From a checkpoint of a small image autoencoder.
Data: trained on aerial photos of the United States (SatlasPretrain), 30.2 epochs.
Rows from block 5 of the encoder, named by matrix and row number. Rows with one number belong to one neuron. Each number is 128 + 32 x the weight over the matrix's rms, rounded and kept within 0 to 255. All counts start at 0. Numbers have three digits each.
# fc1: MLP up (encoder.blocks.5.mlp.fc1.weight, 192x64), inputs 0-63
# fc2: MLP down (encoder.blocks.5.mlp.fc2.weight, 64x192, transposed), outputs 0-63
fc1.61:168104133109179134155120113125116107128146097067137176158134167103161180163213102133140184104138069143094051095078152128176199069149117169133085136109077163078152083119116110151162096164098113
fc2.61:098187193117115184143148141112148097102094155108190113123113137129157110151127189089128155121144125102121113105134171155106122110108116109033068078166159094107116078102092137214106138102101086
fc1.62:132119110142139138128115159080119089146107142117096105124149125141115132157175208094166103126097075148131124100091166103145094195139133141148060185131182173071135121150140128072175086189115123
fc2.62:051146187148103139140102100121137144170132129111101171143140118170161111144178098083166131126120141133141147080132195099107121084081121078117060156102063140122094137069096112092126107099101112
fc1.63:097163118124179134068169140155166155118116052065117169162153143109086063088164128093198048158154119153092111128105160124054123128095127118132139154106194137106109161120124153047071071190075079
fc2.63:153038077152164098122078122153062109178178120119094108115137112156101138171142133053104154113149183160119162047077166113114105111119099168169098154159108124187119067130115084071140128183152220
fc1.64:154135172146074114142078077119171131082162136172083103080110136113149138140080219134119171129117126080110086130099132104133164151119120091138142126149107072104164144143176144155139151146152120
fc2.64:061086084118104182211143160157110168111075131101138169181146193100119169140116084140118186176138116096167129166152116145087149127146104136095145182164189130113073170118115067161091152105141126
fc1.65:095057156159211168140106131202159140107177130099185180194133137114138131181036115145161170155051094134164134138141056113050153164094172040141164125159197182116081155167131083069138133119099111
fc2.65:079080144097136170064135014144165080119179126210056101137157059234098079118147158097103201118121127134145176101131110186110142148173083175123140186102184064131099036087111095119115154165125119
fc1.66:176044094141122131128104094099146133083178078068144130198194103107135122111099177103147134097156112137097158121073125075061096143121109085183138139123119112105096109110093117108171090143158193
fc2.66:131114100090098089107122169128158133121099118159125150080077054142141078121138108114101079090085118145172137199159193164127134136152098129115150125087119082078127137087137107130183191068126046
fc1.67:125115099105115088128169139180146119086098157175119142138103210121142132141146154132124142077102126110165124150128132077114161145109158144165140108133124134118154160136140113099093142137191103
fc2.67:144134096120092168142148128201116126168100132105091170156116148121086121108154159117101171076193131143141105105128142139076103134147168111116111125157087148101080205108109127163109166125080145
fc1.68:148085071198196071144155171103105112066059152136156078176143143103097134142185113134177116121087094088176147078101143105055166109162141147144097111181099116096127135123177147056141088152144159
fc2.68:079145152124151094102127086124190086117148092165076136177114100207080165073100110089145122163108118140159150132095166121172090114143102169134166127100125154117157144133140161079132131118108085
fc1.69:176135127112200124121057091086178069157084060085103205141112189113175131135126133128126064125134091082129097073111140145113114129126141139158105166163118200089106193174162170135113116188138155
fc2.69:164103107109143140122129088136115153109157080110138079128108110101120031093194130119114152128035139148115157083151138099046115113133126094131098149119054114101156106098175109085115156162077083
fc1.70:180124160145155066109156127143077125103133124197116180143124100174133111103093147150136126140117124140143147096171109131125114132127127108135141119092147104140127188115156085125151130115096155
fc2.70:159087070153132144148081097111164154120116135176125077066111185143060099118189182142131140181130130122083152092140160146086104178093132159159138109122116151138086136091115143137167129155150133
fc1.71:064119207176094119094062091029076141090182077147162120138111117114125057115101110101203164042135143068158127132150134103196134207042181186180099171098098100183238156187024138141140120126158145
fc2.71:184051220143173151177148218120165127089191255114183117162148209113091135145068114187211187134223055154154067151114195232160023155161100174219199084164151033132140102179184166165196105247058146
fc1.72:157092082194166126144114120099135120197111093154115170101112090170150110071106127124085148112094179124142125171152146152178124092120127125176082143136147093181108162135116160092129078109134149
fc2.72:121113069149087137086139117192121107093103121149114129184163111152121181103189203126106050139143140058166144143142114109111110145231142096063058175146154112125169117094157120098117142153145148
fc1.73:144142115172179091074158149108100122094177109129133100179155156102112131112125113155082140145128148150149168153118140173113137146088173123131124142134145128138107175076091092121143064122126141
fc2.73:116139070189108107130110141119128150112172141084103130112114064067116148102131133148110087170137121096137148127132164152047113099151126161143145159135117089175157136154095144168182117106126107
fc1.74:114119156126185195146122186124148131079139164164097140109128112141143149115111140136113061146089117159122141148145145144136141147144105106196092068102124161151159113080078147113126123206150114
fc2.74:137143156159128160192107152103170128130150127145147106115133137150133137120144170160132109132129126167155108142128165114114130125180148184120089142148140124140133112187134159159191136055118127
fc1.75:146097128168131171157103075155098087144125174123169156148184130103134162140118121123115120156116153065098090177120139124140171083124126071177129098129144088132145164126165147090144094107082144
fc2.75:127128168104148157154157102162146103071073123122163099130103168101085097163117134153080095123121138123113088133080068129114108108112118150137183118110108097079096093135194066167153097117110155
fc1.76:123085125158093138151130097086193065135125119144167102106134161101107141096161184128109152157108121094104086094196087114120133088117151178137139121126140185134135146110117147099134123136178172
fc2.76:133132151095160133186102135162136125116112154112107137155156121133129086203214082096118149144120134159136143162069170119192163161103084076101221183069169170159083118115143180161156115057142158
fc1.77:124084087118158152171111078141151123095203221142166114141153171154127175167136092168138105137126135101125081189141123107108062136135101101118190103092117043156104045002164131153189123061174051
fc2.77:151091120113083144158175098133166189120094100131092096063106135098101109178129149160143091118136160139125116062060064103119076179104089083113081148153119114083093070119155208105126157153167071
fc1.78:090081156124140138094134127134147117179137134128123088170123132096121091104158181089115119125164085135180102091130129134167107090153116137109149113162125132134100067133085116108132114139158086
fc2.78:119130170142149102111092132117114156077128158141131121071148151098129107130093077070100122118124106154114060136112134128143083100170145108135106094110114125157151152115094099142123127098119118
fc1.79:130170125108156143134118115104170141094124085072116103090085081158103090125113134143080162097161125130094154131136154110143095123144110134072117137115148136129091115066116157145131120113050160
fc2.79:139105172120150128133119090093146106116114130132166107135149078121106111150112106156131102142099056125134139118091139059172117128164133112177161114136068154128131134108137117115147157163126098
fc1.80:122103051084137153116120123153112119127153135131150152118152124108163131166146153101099098152100110102153141127144124118162140159092128107136147113170139176139118131146166147134106121102138118
fc2.80:153148097087125098151162112148093141122110149149152096116142082101136083128145085099139110141119154161146124105115116142126134154118130125197163155112147076096174158112086113122151108135146156
fc1.81:024160137135171117129128112132148105078160099099066124081190051100123088085058177112137140155150140112130194185072136127159144089095144100136128121076076122158122130112158131154115100180136123
fc2.81:184138163144132165096165117087107080189112083083138156131092127113166153145115189127086186130137126138135082093148109080187086164118112110177154092152112164108041124142099121118105121166091166
fc1.82:119084115093122127107109113092116110124137113134111128154150149155098184138127084125090121175152127140175160117099110142147082158136118090135107078120121167134111112056145126148177156123184119
fc2.82:153177162108129136133091179102109114119118142102152138109107128123100104087121119138106146175102120148097140166110113127105121112084081145155082164149142071086148125212176138171164099115136089
fc1.83:107154091169126153201124148093133117096147100110111091147125105165231122134164079107118157114102105150060128177185115150144126081137114094133111168119143081122143079111097124149098094149128073
fc2.83:156157125142109143098172143129120156087117144105150138056144089061156168138151151176118100114099143139152116122144148068173131101089096106131091138160129150150116151113111160133194194159089140
fc1.84:128102195120052141136186115068063105124156110163160153139123138155134112131094122147115132226182116097143160061004103124127090102127078057089167131145153176147219128083152108115199144120130138
fc2.84:130160118093121115137049078062086147105174122106082118121089088116148161075128078108101116066096106126177136156100128140057085107081111132132124119048174068163160093057092129114108118087072117
fc1.85:176156108107148105165118126135104121172113080092174116146084111129103092108134126146170133106185138158123127123122174115109163104128111154154104120087107119102159119108122098145118075139125094
fc2.85:153088136104147117141146108109155079098116123077070129133141121103171122126135141093140102131122113153129156101153167149125135113114153150073133147143137124141123082137126092104113185117153150
fc1.86:114141083191071087080132188146094127165122166157128144128113114119129113119106126127083168181143150124162089101089188098182118107126152144129078109110116169160154153116207098073135085084117088
fc2.86:168141102082142174129211113121101155113122113108111143062121152095210124112117141116143113185115140144165078103132112121035128077118078067132112126059092137097099103160123138157124090103192146
fc1.87:095106089139152146122119138167175130132135137094117128134110181096134140154137115119113112115112152144116149082141102178104132126141113165069106151128086121124111104093159104127138118144141097
fc2.87:146118114113147114114128157117155145081173114139095134119114131150142162159092122130124138129126141106157122082092159141149149115146148148154067124136124114163176133171145141134099149081114085
fc1.88:144082116171148129125136105135167145176141092130052101137129121158156147148128129172134150085191118123132104137068125110158180149117123145116138114127136141137163156100112092099108111151134134
fc2.88:165146152086113128131122157125099128127125088152163120092091085139128130095131114128158164110138120125130165109122173183114098113134165090096094148164135124135103132166162142142181096111156166
fc1.89:139106084133106148089112157149154117113143111136156114069139117127099097095154113153101125120123130158140182145060092159113113139132152137132102098137133139154175136179142075193116094134165158
fc2.89:128128116138171108164135101105176104118096173157216187144113112149155140126086078117132090145090161149154165127152122143135112115117105092136115127138131067126134101103138152137129124110125105
fc1.90:122142114187174118152139150101164100174155076114065204151178121160119162123087069143094180096128135093117075173154108086152135097150161052163107112134095151126072072114130142121088082100094105
fc2.90:161209166135121127196100131172131098128084111113181155135088087114075096086146176114126095092142164091124163128167111114083140182108162157091077148093024101091185116200217068146110186085155098
fc1.91:074090159167098116107131097086146123190134127118124130192134096107105120126127037151060123156101124178136152153094129100100106103131130143134136116128098148118101089159147082190151121161137120
fc2.91:125150170123147122179157146136106137105142110102120127108120129076171168103108109163091088128146135144111113153161129146151142094077105123109113127102182095117152132123193131165108131106142165
fc1.92:141150121160081087111186118153086130149136164112102165027140106111124076101091154116132209160157140146162166144046122122159124180179162088114141122138012187219053114066109159079161099053112127
fc2.92:124131156125151128124114083044148149112111080063073154140116116104147102184150199099083037132120143096122138083103043118226114083068099082132129129053082205175136096049082121104089115101189129
fc1.93:103120114166123070121182160105060179126092159099077129150155140124121141124116107087167146121140146067101099126134052154160069180118130134132195125145109125130149135141126055109090106162150119
fc2.93:131122170058183122170139101140191093148099142124162205214121173153162143112140094121146158152141107090114111173150158095099172168157156036079214200120048129027131119239133118132127086094223129
fc1.94:101065217070129144130167094163122100108113148106067162108166159177082156160092148151130081113143050171081140146220045147130092130157148099066133093090162093134075147094111107091184111218150122
fc2.94:135145110129126143124118101139120091109154112157117131094096184140087140091122089136212140142121157116176159068125103123098125155162135196126045164113153125123165096121118166164114116121201108
fc1.95:109099179087165173101145113179069079126164081126130100148156162154087156148107082121130184155113113117158200125107118100158113163094193118145099113129105166120171125128162117149107121185112156
fc2.95:122088097131134111124135044106131180087110112126151119118143098099146130033098147159135144117127140153131160138133171130110099101123096139147101121113186066118134145127108181149150130149082160
fc1.96:144104112190128110144100185118163182099120146116149084098100113100134099121158136126141128087125110161133122129121178118166131148147126151127093120083167116120141142148170141116140095077151108
fc2.96:153122141120130095126103109078139138124150198173168158168143112090100095152189123133174122114143143108155093162132161142119162099105124153133175145093142104153128167090121101087147133108091132
fc1.97:103140101154143109210074138202145152109129120125118124132158099113152151190105136132118093101143112089096098146139159110093135062139197160122076172193112111131151160130150114100090164191168119
fc2.97:223115195155161119185186187180111109146147107124154143098113170139121147130191135139134097146119151073148147079101095114146006113128104122114204106156172166132155078093096190176177121077127133
fc1.98:074143157117106101131143126127156133136133156121146169115152206161127130112124104117131122160118148125137143126131106142147144117096175120119181142182114083093098102170147138095139162153131159
fc2.98:117127095158090146075118155161110101147109102115118123150132126113124127128120125111115142133148170157129137115124090160157137154142158125153074136144152164131136129105139119156142119149099118
fc1.99:085074133170138147098132186189104121136091119097139180082090089121082135072171049157107117093067157145191212094106095172127107089142132145132152144132085089115145141104168142101149095119092158
fc2.99:105144147193124167107140085108128114112097113123118138149105120095087138100101124123119092130108152123095156188091061100121167157081107148177092136093053135109101128116087083117051154087118122
fc1.100:132155126168135091148134179133119188132108154103169132135108119154137095093148176154102143089148132122092178111111167148097145156101120153109135118102154137170090137144073137142108162142086095
fc2.100:086110163164132114101126100116089110139125184106163095144124144120125106151155132110104117128096132113093154141180113091130124105184169113120134105116120164122142145086097102126134164104163183
fc1.101:113091088153142129167119114131058095111124136093149076165124194137150090205108201072140077118110127140103142139122167109118075141149150170147157126119159104107081141164113086073119112087145104
fc2.101:169082193123131082038116162154107130100157167106139097115163124153136091130104132150144138147114108115133117114079136112112133117139147087104153157089128099112180133119134151107079160174178162
fc1.102:159155124152168163158114127104158106115119123139136138163157074117164056143098142171175140114099089137158035159146163103156114127185153117062097138078157131105181104145123090109117118138070140
fc2.102:149110118141154156127154072130189157076134193152142067116120164103161124159206133150097174132144067071160164136159181098077107116115104092094148160084119144165095125092142150154214116117086145
fc1.103:121125158127150110122136123066100165105133114159083115076123162176115181119121151174118098117101148107140136105185116155162087116117146152172123139155123094149126117140123130106153153091103072
fc2.103:135127096134150106159142129094141203104129149165094165098153123132098131106135157111142138117100140135128177154133095120183099148160162119132066143158089109120097142100106159133121167161157116
fc1.104:117135123140088134137107162123116136130179144128151108114138160136178070159125129146125135118124156098179153076121087158140098150087188098119056131097139146176116161102060126154152115179134108
fc2.104:096152151156080107113062173142099145155129145105134140135137144099137102158112103133168112118156098138191155114062187114123093130197117139177132100138097105154183115184102148104111109125140210
fc1.105:118112153101139119136151130141075135097119156139157113110110089117104107112144116179152114116090162141122161143091102111142095153144138082148178138104153160135146122154201166094143124072102130
fc2.105:088168190132086158137166111151142119164181133120117142134129176099102171108152110176093130091125159155096131174152126144134166129102141089132149149101129097134135160087145126133112139162112175
fc1.106:085147147161118113093125130155093137139126112089099151056145110148119127095137102116106078139135105144157164183109144080184062089124133137163156098118165130143135122156153102103135106099180153
fc2.106:101132105151120153113089127140065141146070078134114157171101089138154150128120085149063135147066127135122141146118109138086118130144118114111149115109127148056110101139136115091105168147115154
fc1.107:095111168156087163136128125098115119136155207149061130102121115130108119129094122138107088135145103099162099111160078087165118138205104081085112128158156166089076125115186126175159132177173106
fc2.107:196151111081121122149143169150158155175162124132180161095141148121134105121169136141138179091183084078156097153177094165157103152152041166140076146163111099096104163165154138155120120110057072
fc1.108:144077130119097112097176095095136091079122118104157134141140160168109167143222099133172124069119179131141162160116115169142086123101090168162140078145185185137125098197078079121098096139200097
fc2.108:155200174141100167181149166153127141185105110142167156105166136180141190145141111187116163140114186136131090158176122183123169120191127090136160200167150104133134071107201114109123180168094090
fc1.109:118152142187138093128125094135118122166094144130164174063084090153098133081192145118092113149128148135137124090106166041120066076146170170130125123156151151130134140111116174128116104157174160
fc2.109:119090100226098133085106099179109132097141117118105123148133134125140160129125147092129120109092166115161122124105136144135099117159120136152117130097147157147117126171138061089122201059144098
fc1.110:075147121183106100109170111185091150155133168139075110089074163078163154102132123105137079170125083068080110072060097099146128126089137139143178132184150117143115177130188096158131102042102215
fc2.110:114111154127068085103144086084093030113179152067089123145066151156128078102121150067220108147109062160131255192207070138104122135131140139056123171071148144136128068166026146076112054037164138
fc1.111:127120108103141114145157135115112109118141122149122130128101136159110162149170141109138111113118129162114128112107114039142130150107137180157146102125106076137168140131185160189085172122156115
fc2.111:111097112114140150157131120141081142155091128106155104143150191110164123105159168159130138117113106167132145181122107154141113131094130145113059138139143167130088150104154140131128122158135103
fc1.112:123169097122169163122105147094147093071173174100112055120132096109131101125138163118144138119106103111158116138122145088095153170117129163106159128148119150166124106168185113157076134179146144
fc2.112:114154117087138099103205143148129197099107098105156112128171114158159168098191093107178174094129150169137170135127085162137154194109160139116109128071193064110062114108083117081100129121103115
fc1.113:118089122093183109104173133178167121168175108154130147113110154090141103153124159151156121139147104129154119121125104120084134131123143108165116147143117142134138153111129123117132117141126100
fc2.113:155092169115110145094128113136116154115132126158097109129094146144091100117116142109088130136125127166136112091159172115122138129116172131143110121101112117133123143133115114110081142126133143
fc1.114:204080103090137140145090161183120126069110086152118186103243149095125176170059137104215165108130160093175131117138114096135073095118132068094161122170115207156117117174108190078160178113111039
fc2.114:157139239158111105158159124166143102102146097059093077161177072084158135111072084101143136098100133121155120164187153141060215072148120152153182067098192157180164129110079014138115052141116104
fc1.115:112144139130100134090121104087121102107116130070131168134156162132169112122144123069129118157128118129190129133083084104130180128078127161174188129080159145111150128105141108149122119164126114
fc2.115:096126157143075082150087153100138129159139117105117120194135123138161139153147112077130177104162098115135141123084101139057151127137089107122090146115120131119136087123141101146152116119067119
fc1.116:155158118111102122128143158138143165115142125079134153151106112097130125182130152130188157135117124114109079139154146137123122130129094122118152115166140119139135129142124118145104135085155116
fc2.116:147100125102124090133144125140105106120126179180099120186110157131149114122120140141170108127160119077134119165130129135113142173157110114091174170138089127122135111106139113145140102112139138
fc1.117:112112155152130142160141111094123142163118103089107124091164171118121085139116156141087101139106146097122184127092103145092172133082121117132138123137123167090165168069144188078085099169119166
fc2.117:174144113178126101139160167137095129127119127146092133203163085178129083144133081158121142129154161156109179085062102133130132158160170144152153111087199120135109170126076131180103190085147102
fc1.118:079149102153116065121148121071118111119200098182196142108062128109091128168150108109143119138058059096186217153110152109091103185117126162174135174097102061149150114106129091106107103100118092
fc2.118:152070132150168124148086117111112117106188123174149069128087142119130117142177105182137175169099123148123093069125127136101154091107086172111106109110107099115113177138094121142184141166099082
fc1.119:115127171194099112116139068101134150166166116108111142170171150120093092135089124156097111170145099101126137129068144094114156136188121143114167094131121151112159176158196139128142096183156126
fc2.119:150147114105155108151137191178058161126061156155181113095123122156109094098163092102084166141170155145096125100159101164142115098080147150151091124130113169105203172141088077172137120177116116
fc1.120:092125158098154096104148153181132122150127113108107121179126153130115146092086135105140144110141165137145149147125122132117167135121115127095130122143094101130108160149152122069148146135105099
fc2.120:132106125147127125079131130143104108106148116122104105102131122117077125116085138132159162094143135147123131100094128090104138120126151121123113113122119135140116117107123134176108125123136141
fc1.121:127055119107142121122166139146158106129139114115195118139140091061144113116118083142112121131139082093169166103083131153155167094158056161154112098084128127158138079143086122126141104108097157
fc2.121:138126153176122208123103144123084166130097129151127103111129146160149154209119127137062124130147138111108086138158153107197114113155101136104172148129102067106065135103130097104143138165129128
fc1.122:127103156139124103137116106103126150159122143111089117152168098118128160121062140082124111133133113105118124088103101179128152132146144130152129115144133154154147112156099153141100158043154157
fc2.122:147136094145104104185141183074109109119137131153087099120114124155144096115138082135111130142098125098080104147127100143123096102217127121118153135129101103167156135143172096197139090152070127
fc1.123:172134123093143181134187221051114139186153156128154166113179140058153145139124174110114181114101122074151167111157143062110092123071108089116071126165152113087065116228180140111124084114097140
fc2.123:169133097100087160091062078142122111129173094208096142164152078075085089095122135184169088113109138117165103155139121145128127106105126172084046112054093171183084102056130181133134147074161117
fc1.124:120109116132159146104143141132162128144075166151097097172136173119164144115078121089156164153156140118118192153144137116161111187132148140156077110086093170165043142158067106109150069147134078
fc2.124:039157127146089166138136156092100108146171161145083172103120116104164167139155127063111102148124134187146076136076137077106170113104158134147133105133158183158154195169121130170144165107121148
fc1.125:114147141102137102126100101099078155096148145144136114144097108136139105127107116116151153124152144116115137123131094148114056137143151096154095153132169081164200140113130075136105171097093131
fc2.125:104093114126172109157112125113128126161126172111107107113130144096129151203156120148117077107122135111106126116125130124122134105139117084094146165163096087114145138114094111109150127136113083
fc1.126:085114182104204169148087145035145072112115109175138084061091116119117166149121184166042117162165128092134133124160146143049118132181118065140014100186139161131117133138096175152091149196090143
fc2.126:167170154148191128154146148116133143092113129155086189106111170147074093172133173118071103104051141146098135107157129089157093107132120148146092147106085125105152168162170149128139117064149094
fc1.127:120113187153059179119117075119181056168083139160180150082155124115143129128105135131109115114124080133176103098119131145100195093094079154116098094150143120178116157060096184168180095121169130
fc2.127:124091053087187172135136068135068081111079162101153126155051133121152145150136140129118119088115055138143101184031143082096132246177053088084149188121143100089088088096155191122143029096130159
fc1.128:128151131099124090124125095116122115143127139081138121142080164129112112132167163171152148174132105120105129140137065112136127110119138106115117107153129136133119146122144115146153079072110110
fc2.128:083138176125139114107147095167144135135171122135116125189128142145158113121134161142142115154160131150107143162164114136128171140087112106145151122121081151106145131113108149132083126130127124
fc1.129:164120097135156086096154093203159164118121075095032189200105111118131102109103111131159130095171134108122159169146119134088078129125136067118132127161097118126129180098138149102105128082130111
fc2.129:158059119134149148165132119064094082138150130168135124110056142181117077121122131095122120120121095168122145069136090161165104148159104110157163111113087158097115162149129143091115159145133130
fc1.130:120101080133152153112049135143131125146106131115108123083082132136090182109153126146148089101108107103104134132123123093115115138063105172128182151128179072105100084170158130087099150127136125
fc2.130:123134127129089128077148091141128133107095110128089107172112132125160130150145138139175105140102147110169163155111079115149129179134160159104072162086112136088156134156166112108086147137137135
fc1.131:156154160081142067131117134100098133132200151137195104117123142129134159167082221177129177157176096100119051095152117074125111132103137106082107169129090157129176100071000120169191104232127117
fc2.131:063184170175101085199088138063179125077088117116119145095114188117118120127113156089176050214096103158142152099158142147128156167149121090140093141132140090124158124142092083108135126080167154
fc1.132:185174129131110123132170057210170139123118147112120115155142178119180134121183116214155124126116069158161051113155106142161186121168138179128127173081113142134194103091098058166108097119085123
fc2.132:060120060109173062152132164215183233127174153117137152103147169110145123148161135129162158119136121135137109061079149155082126156184114103141136122108129104140184141100192126144119186150121104
fc1.133:148111120136139128144127129218145155133162161184153184156133106113175153127146103163068152092191088151138101152176124103103116080085179098159166126107123095190113081129160128161124129095110097
fc2.133:158161088125129119137168125135136169144097166130109108145132097168124099147183139109064167136087128138105163077094091118060124108128151120097116149124069160071121155104157155131141134164172076
fc1.134:085143165120132163179124129115178208115136069086126152173145133111133080108115118100061109139046117122092164124104090074105143148160217109159162108138139175101165128207190123194162145097118137
fc2.134:118121161169129181184123117070069078083129163087118124134167109117141110119088175143053136108117133145138136105087132118134130108138062138071134064165117172125164107131112063171053085142068145
fc1.135:070117109104170122132120135148186102099176148155129162166137153095127147083193102183113146140103156159091096119135137159142105118150119125130116090099137121151085103163153145088130118139106179
fc2.135:182148150126127156109118101172177096175190114159131136114164119144119134137137140091149126194161136158129160112187117100175143134124163102149157099094124167129120146123159165128105148139195109
fc1.136:147132114161171123136166097194116114133123127139132132147156097119093115134115174133114193142139143099123151148106104095069096108113086118113124124152092127122104169055113131104154113072099149
fc2.136:139113208057104201127147090060169092115172073133080107122069058191102108057081141096082107159149115130136080073109057101105068164117099191081197119075147120107086125070104140120139166137151129
fc1.137:123168147120112115106131135110097113133152132091131151118110116130084070097136104178141088137135133133154163134130134133120101148128140143150154106120130111131107073160151066118125134120151174
fc2.137:132107079138123154115156141152145089115122137149134151182172137098164135140127110129105133161128114126151127136175089112089162146154145114090157150133121085134172097120136134150114174142118123
fc1.138:117175100131102101128103115104143151120158110166098167131130159152134171137068097160162104122138092092168165084124140094130114147137123123110123128074153093114142110109143140121092101136138174
fc2.138:136114091109131127132126178124130158204085130150151099143128122152061065115202150116137167152143159090109138158077104151106137154132109167138174138171126124101087142150143099152168117134089074
fc1.139:114074153119119105115053090093177152141171117110065153156138146118157105123020174157198118117144171143089169104119096126137178233141177175091120133170098128117147064174071126095102097199096171
fc2.139:223113119155104086189181201171085111085171142114127167130093120146079104119101115116076132182128168128181064060148199110084131123095131150117120163199079152113112136175203095124225125110111064
fc1.140:169129116123064127152120152186155125126133127132152109134145132109143174155146158145107172174119116166109106095188207128100092141134126196160126164154167155138135106137111118100057107096107118
fc2.140:140071137092135142147139131138135133123130150102157155137112161124111150118131136074102154129148085174105096141108053133126106159109102087141192137135139090099077145153165140107101162116162160
fc1.141:078160126077086176154139130123162109104168137087118155125125168159097107127154114140163123129117126100141127143112162137150120170146124133105074165105123136149133133142148134110142147109094172
fc2.141:137082133101139117114107113133100113153166111121131104144180111151127125167141125117144139138156140148162107118153170091132146114113161135145143130151129115133185104120107142145079165149131069
fc1.142:122101124180180071110083108070101091113111142138105045120220172130110127146074137166100128157102092062147128099139128148118146080104152155147169165147119108125024186186135148124119105124178167
fc2.142:111091148170158092167083154142152155153167142108213156106111131123092115143160131100046130125137095083099170105128113124146114073160156079111166104171140164158152089046152101151132095105127136
fc1.143:122125112140073090108125079094112124092105150115096147112138126156129085114069153092178133091116137108088145189098126153138139132087082114152154158155121113135109085129124138111098142116102086
fc2.143:105123125118148112155105105190135107180105132139127151124095143121139154133084130136136110104108129069135112172120108108120117163114140116075179150151116194103133159137138109100119118119141138
fc1.144:134104148126111123116168113159058145095149136203108148170112165109119092110121164069081143135131138162186117161196158153164148074143123129131118108104169152139107131130116086117115140139166154
fc2.144:111104092151129148150097133130126143114096125142169142067159158125102154155136106110109147157126153145112071086135150075117097113101104105166130113135108123100092154132098186076108123074154139
fc1.145:149126132111108108119176102135145107123129133148139102083123170109122123150167144119109121128146117113158104131140112142124114104096097112129146108072104138141123170127111126123085115096135102
fc2.145:132141162108156117144130117144120132137154138138150179140100156129123108115157096095101171120116123154107113104117129162128108122101121110138113125117126132107124159135131165115120142115142152
fc1.146:093170111162152133183117135130100157125168131093134114069144151151081152145152146118133101070116145118087134060059079127103098093097092153154211086198141094122107095075082179134118152140164052
fc2.146:134126177128133102183108088091110098152143101114158120090170135095135197112109137150086147146165142123118124119136055087167131143183216163104163110179112131093061129192128169134160136104087151
fc1.147:153111125154129138149096120148106158153108188143138116132051091139085175167123144178119145142168181135101109095109143143164143146073121186161129072120168124164114177114140097155113097152115121
fc2.147:142180161129112123179152121130142142146097126185090115162111158137154128158108107082085100102121120111182133151105107140136109100148163056125154134114127153124054120106125069111160178129187128
fc1.148:165142140128177141142118141116197158110092180144128122169101123142098102178085093116132087158065093139156119121134139100152134111188111169109147129151193091163124081067137136064111099095094097
fc2.148:138123123142218172126097146102152144104152136116172104126136095152118119196161123110124084089133130135073103120119131096126137097076132105133126106131161112150129117095163145057110130136132119
fc1.149:114122102145062083121097094141157120159078147091095062021156132122197093114172169154132118135145118142089000189142187177225170091147139176167137158145053098153159058108143156141098101133095179
fc2.149:159137066077200087162133118134138122146156107226158099133131173149194137141171147074102160161120145086099098102078143197196039166099112097125075075134166132152149094092159187224149118166100119
fc1.150:087151127133126069160135117111169117053120088116135159140132060130129115169042158106125096172140134103178133123092160152096142139175176117082121116164119078139141061104095138153104149149107144
fc2.150:167128092126171115213141184058098126146147125129165193123185102102074113135100122102116144109130130090098099089134142125136087168111150176105133061122143147167088099124147074152163084144108120
fc1.151:133142075101139141115062108155124145121116120103143110138141150117140179130086120093137142097083144128122131158101056105148155104112137159130132087154151160127103139067126166134124125094136131
fc2.151:085151194109074145144111130111104111132139131156114126156128103147121106122092089104159145136124161107136119126077109133116138126145131124120142131169127156097088145162138154123128100131125125
fc1.152:039189119255135122142110159053200119126154104168104112078100079107148102105206125123067097191140211123148119088079163135061142190086134094160151178153225050157128160116158098159159092070121171
fc2.152:093143184193171088185064100063152094147146169078166071100201209143117152111147190149079154108118120119121150081150166144095123037192104177145108066148124125233084061122103167174146074145071022
fc1.153:116136137126102148142145079234103162101196143110122168096085086138136158091103172112085098124164109159107135132152131097143088185097057157109132170161061193139142132129125108130105156100104216
fc2.153:093122105142069126097177206119059092125135128106126145142079154168140149110117172158093158137152144120155107199148137121103068131133109171165168191031153081123173139143181132130086214148178190
fc1.154:110132129183118163122099179168138139162044109129132039161122148125131156154198077099126160125095077070069107072177161151171121155108108255110122116119093120100137194102133124069114110121134135
fc2.154:141131156067095130218168051077117155144138113092104039091126107146091098128123120004167119075162140122093157116041136145164128129156086062146131082113140164057092152150117123100099124127154134
fc1.155:075118078158114113153104127092171133128101131123096127099159144127124115112112111127090091099102128149117130065171139130127142126153143157120103087151132102113147114100130104121124110186137071
fc2.155:124104098160139158163126112134136135154140135192131133085147150157151107097118103088153130128148157086168181101115128151090105089114089112121083105142094150144100111127090108106137096073176131
fc1.156:166113106152118076136181117140130109120057172104083212086081089132127116129172087162151088139175130135148115132118157132083094132103131160127145140141109122132139163135144097098136141099175144
fc2.156:132074063127111129120115057139113116096092113106118109093052108096167141154146153070121068092108080144155144124120104139151100139117119069147151155116062140139119182144108070166091156103104187
fc1.157:138150106092129158145156122198116119173139136179135129138154154119177156145130179082091133101140105140130109133157078130121163100116144132126144083094134097152127165101142139116111133080139116
fc2.157:164132146082145124138155139122110159110115123146106142112128154142132096122138116134102149062120119133109080062068143135120152123116131144151073107138134169107088153130133171126132104128120140
fc1.158:126106153132129144132098155142157119120133143124151110111127114124138099162170166129114113130101105112124132152152161124159141146157112143116083148121135155137137101075098139146122101114153144
fc2.158:126141124129092147139116118108137125134146121107169120114127152148159108163159145093109132097130109132096131132135100104160127148131096127125139116114126087122123112173104142125132119064090125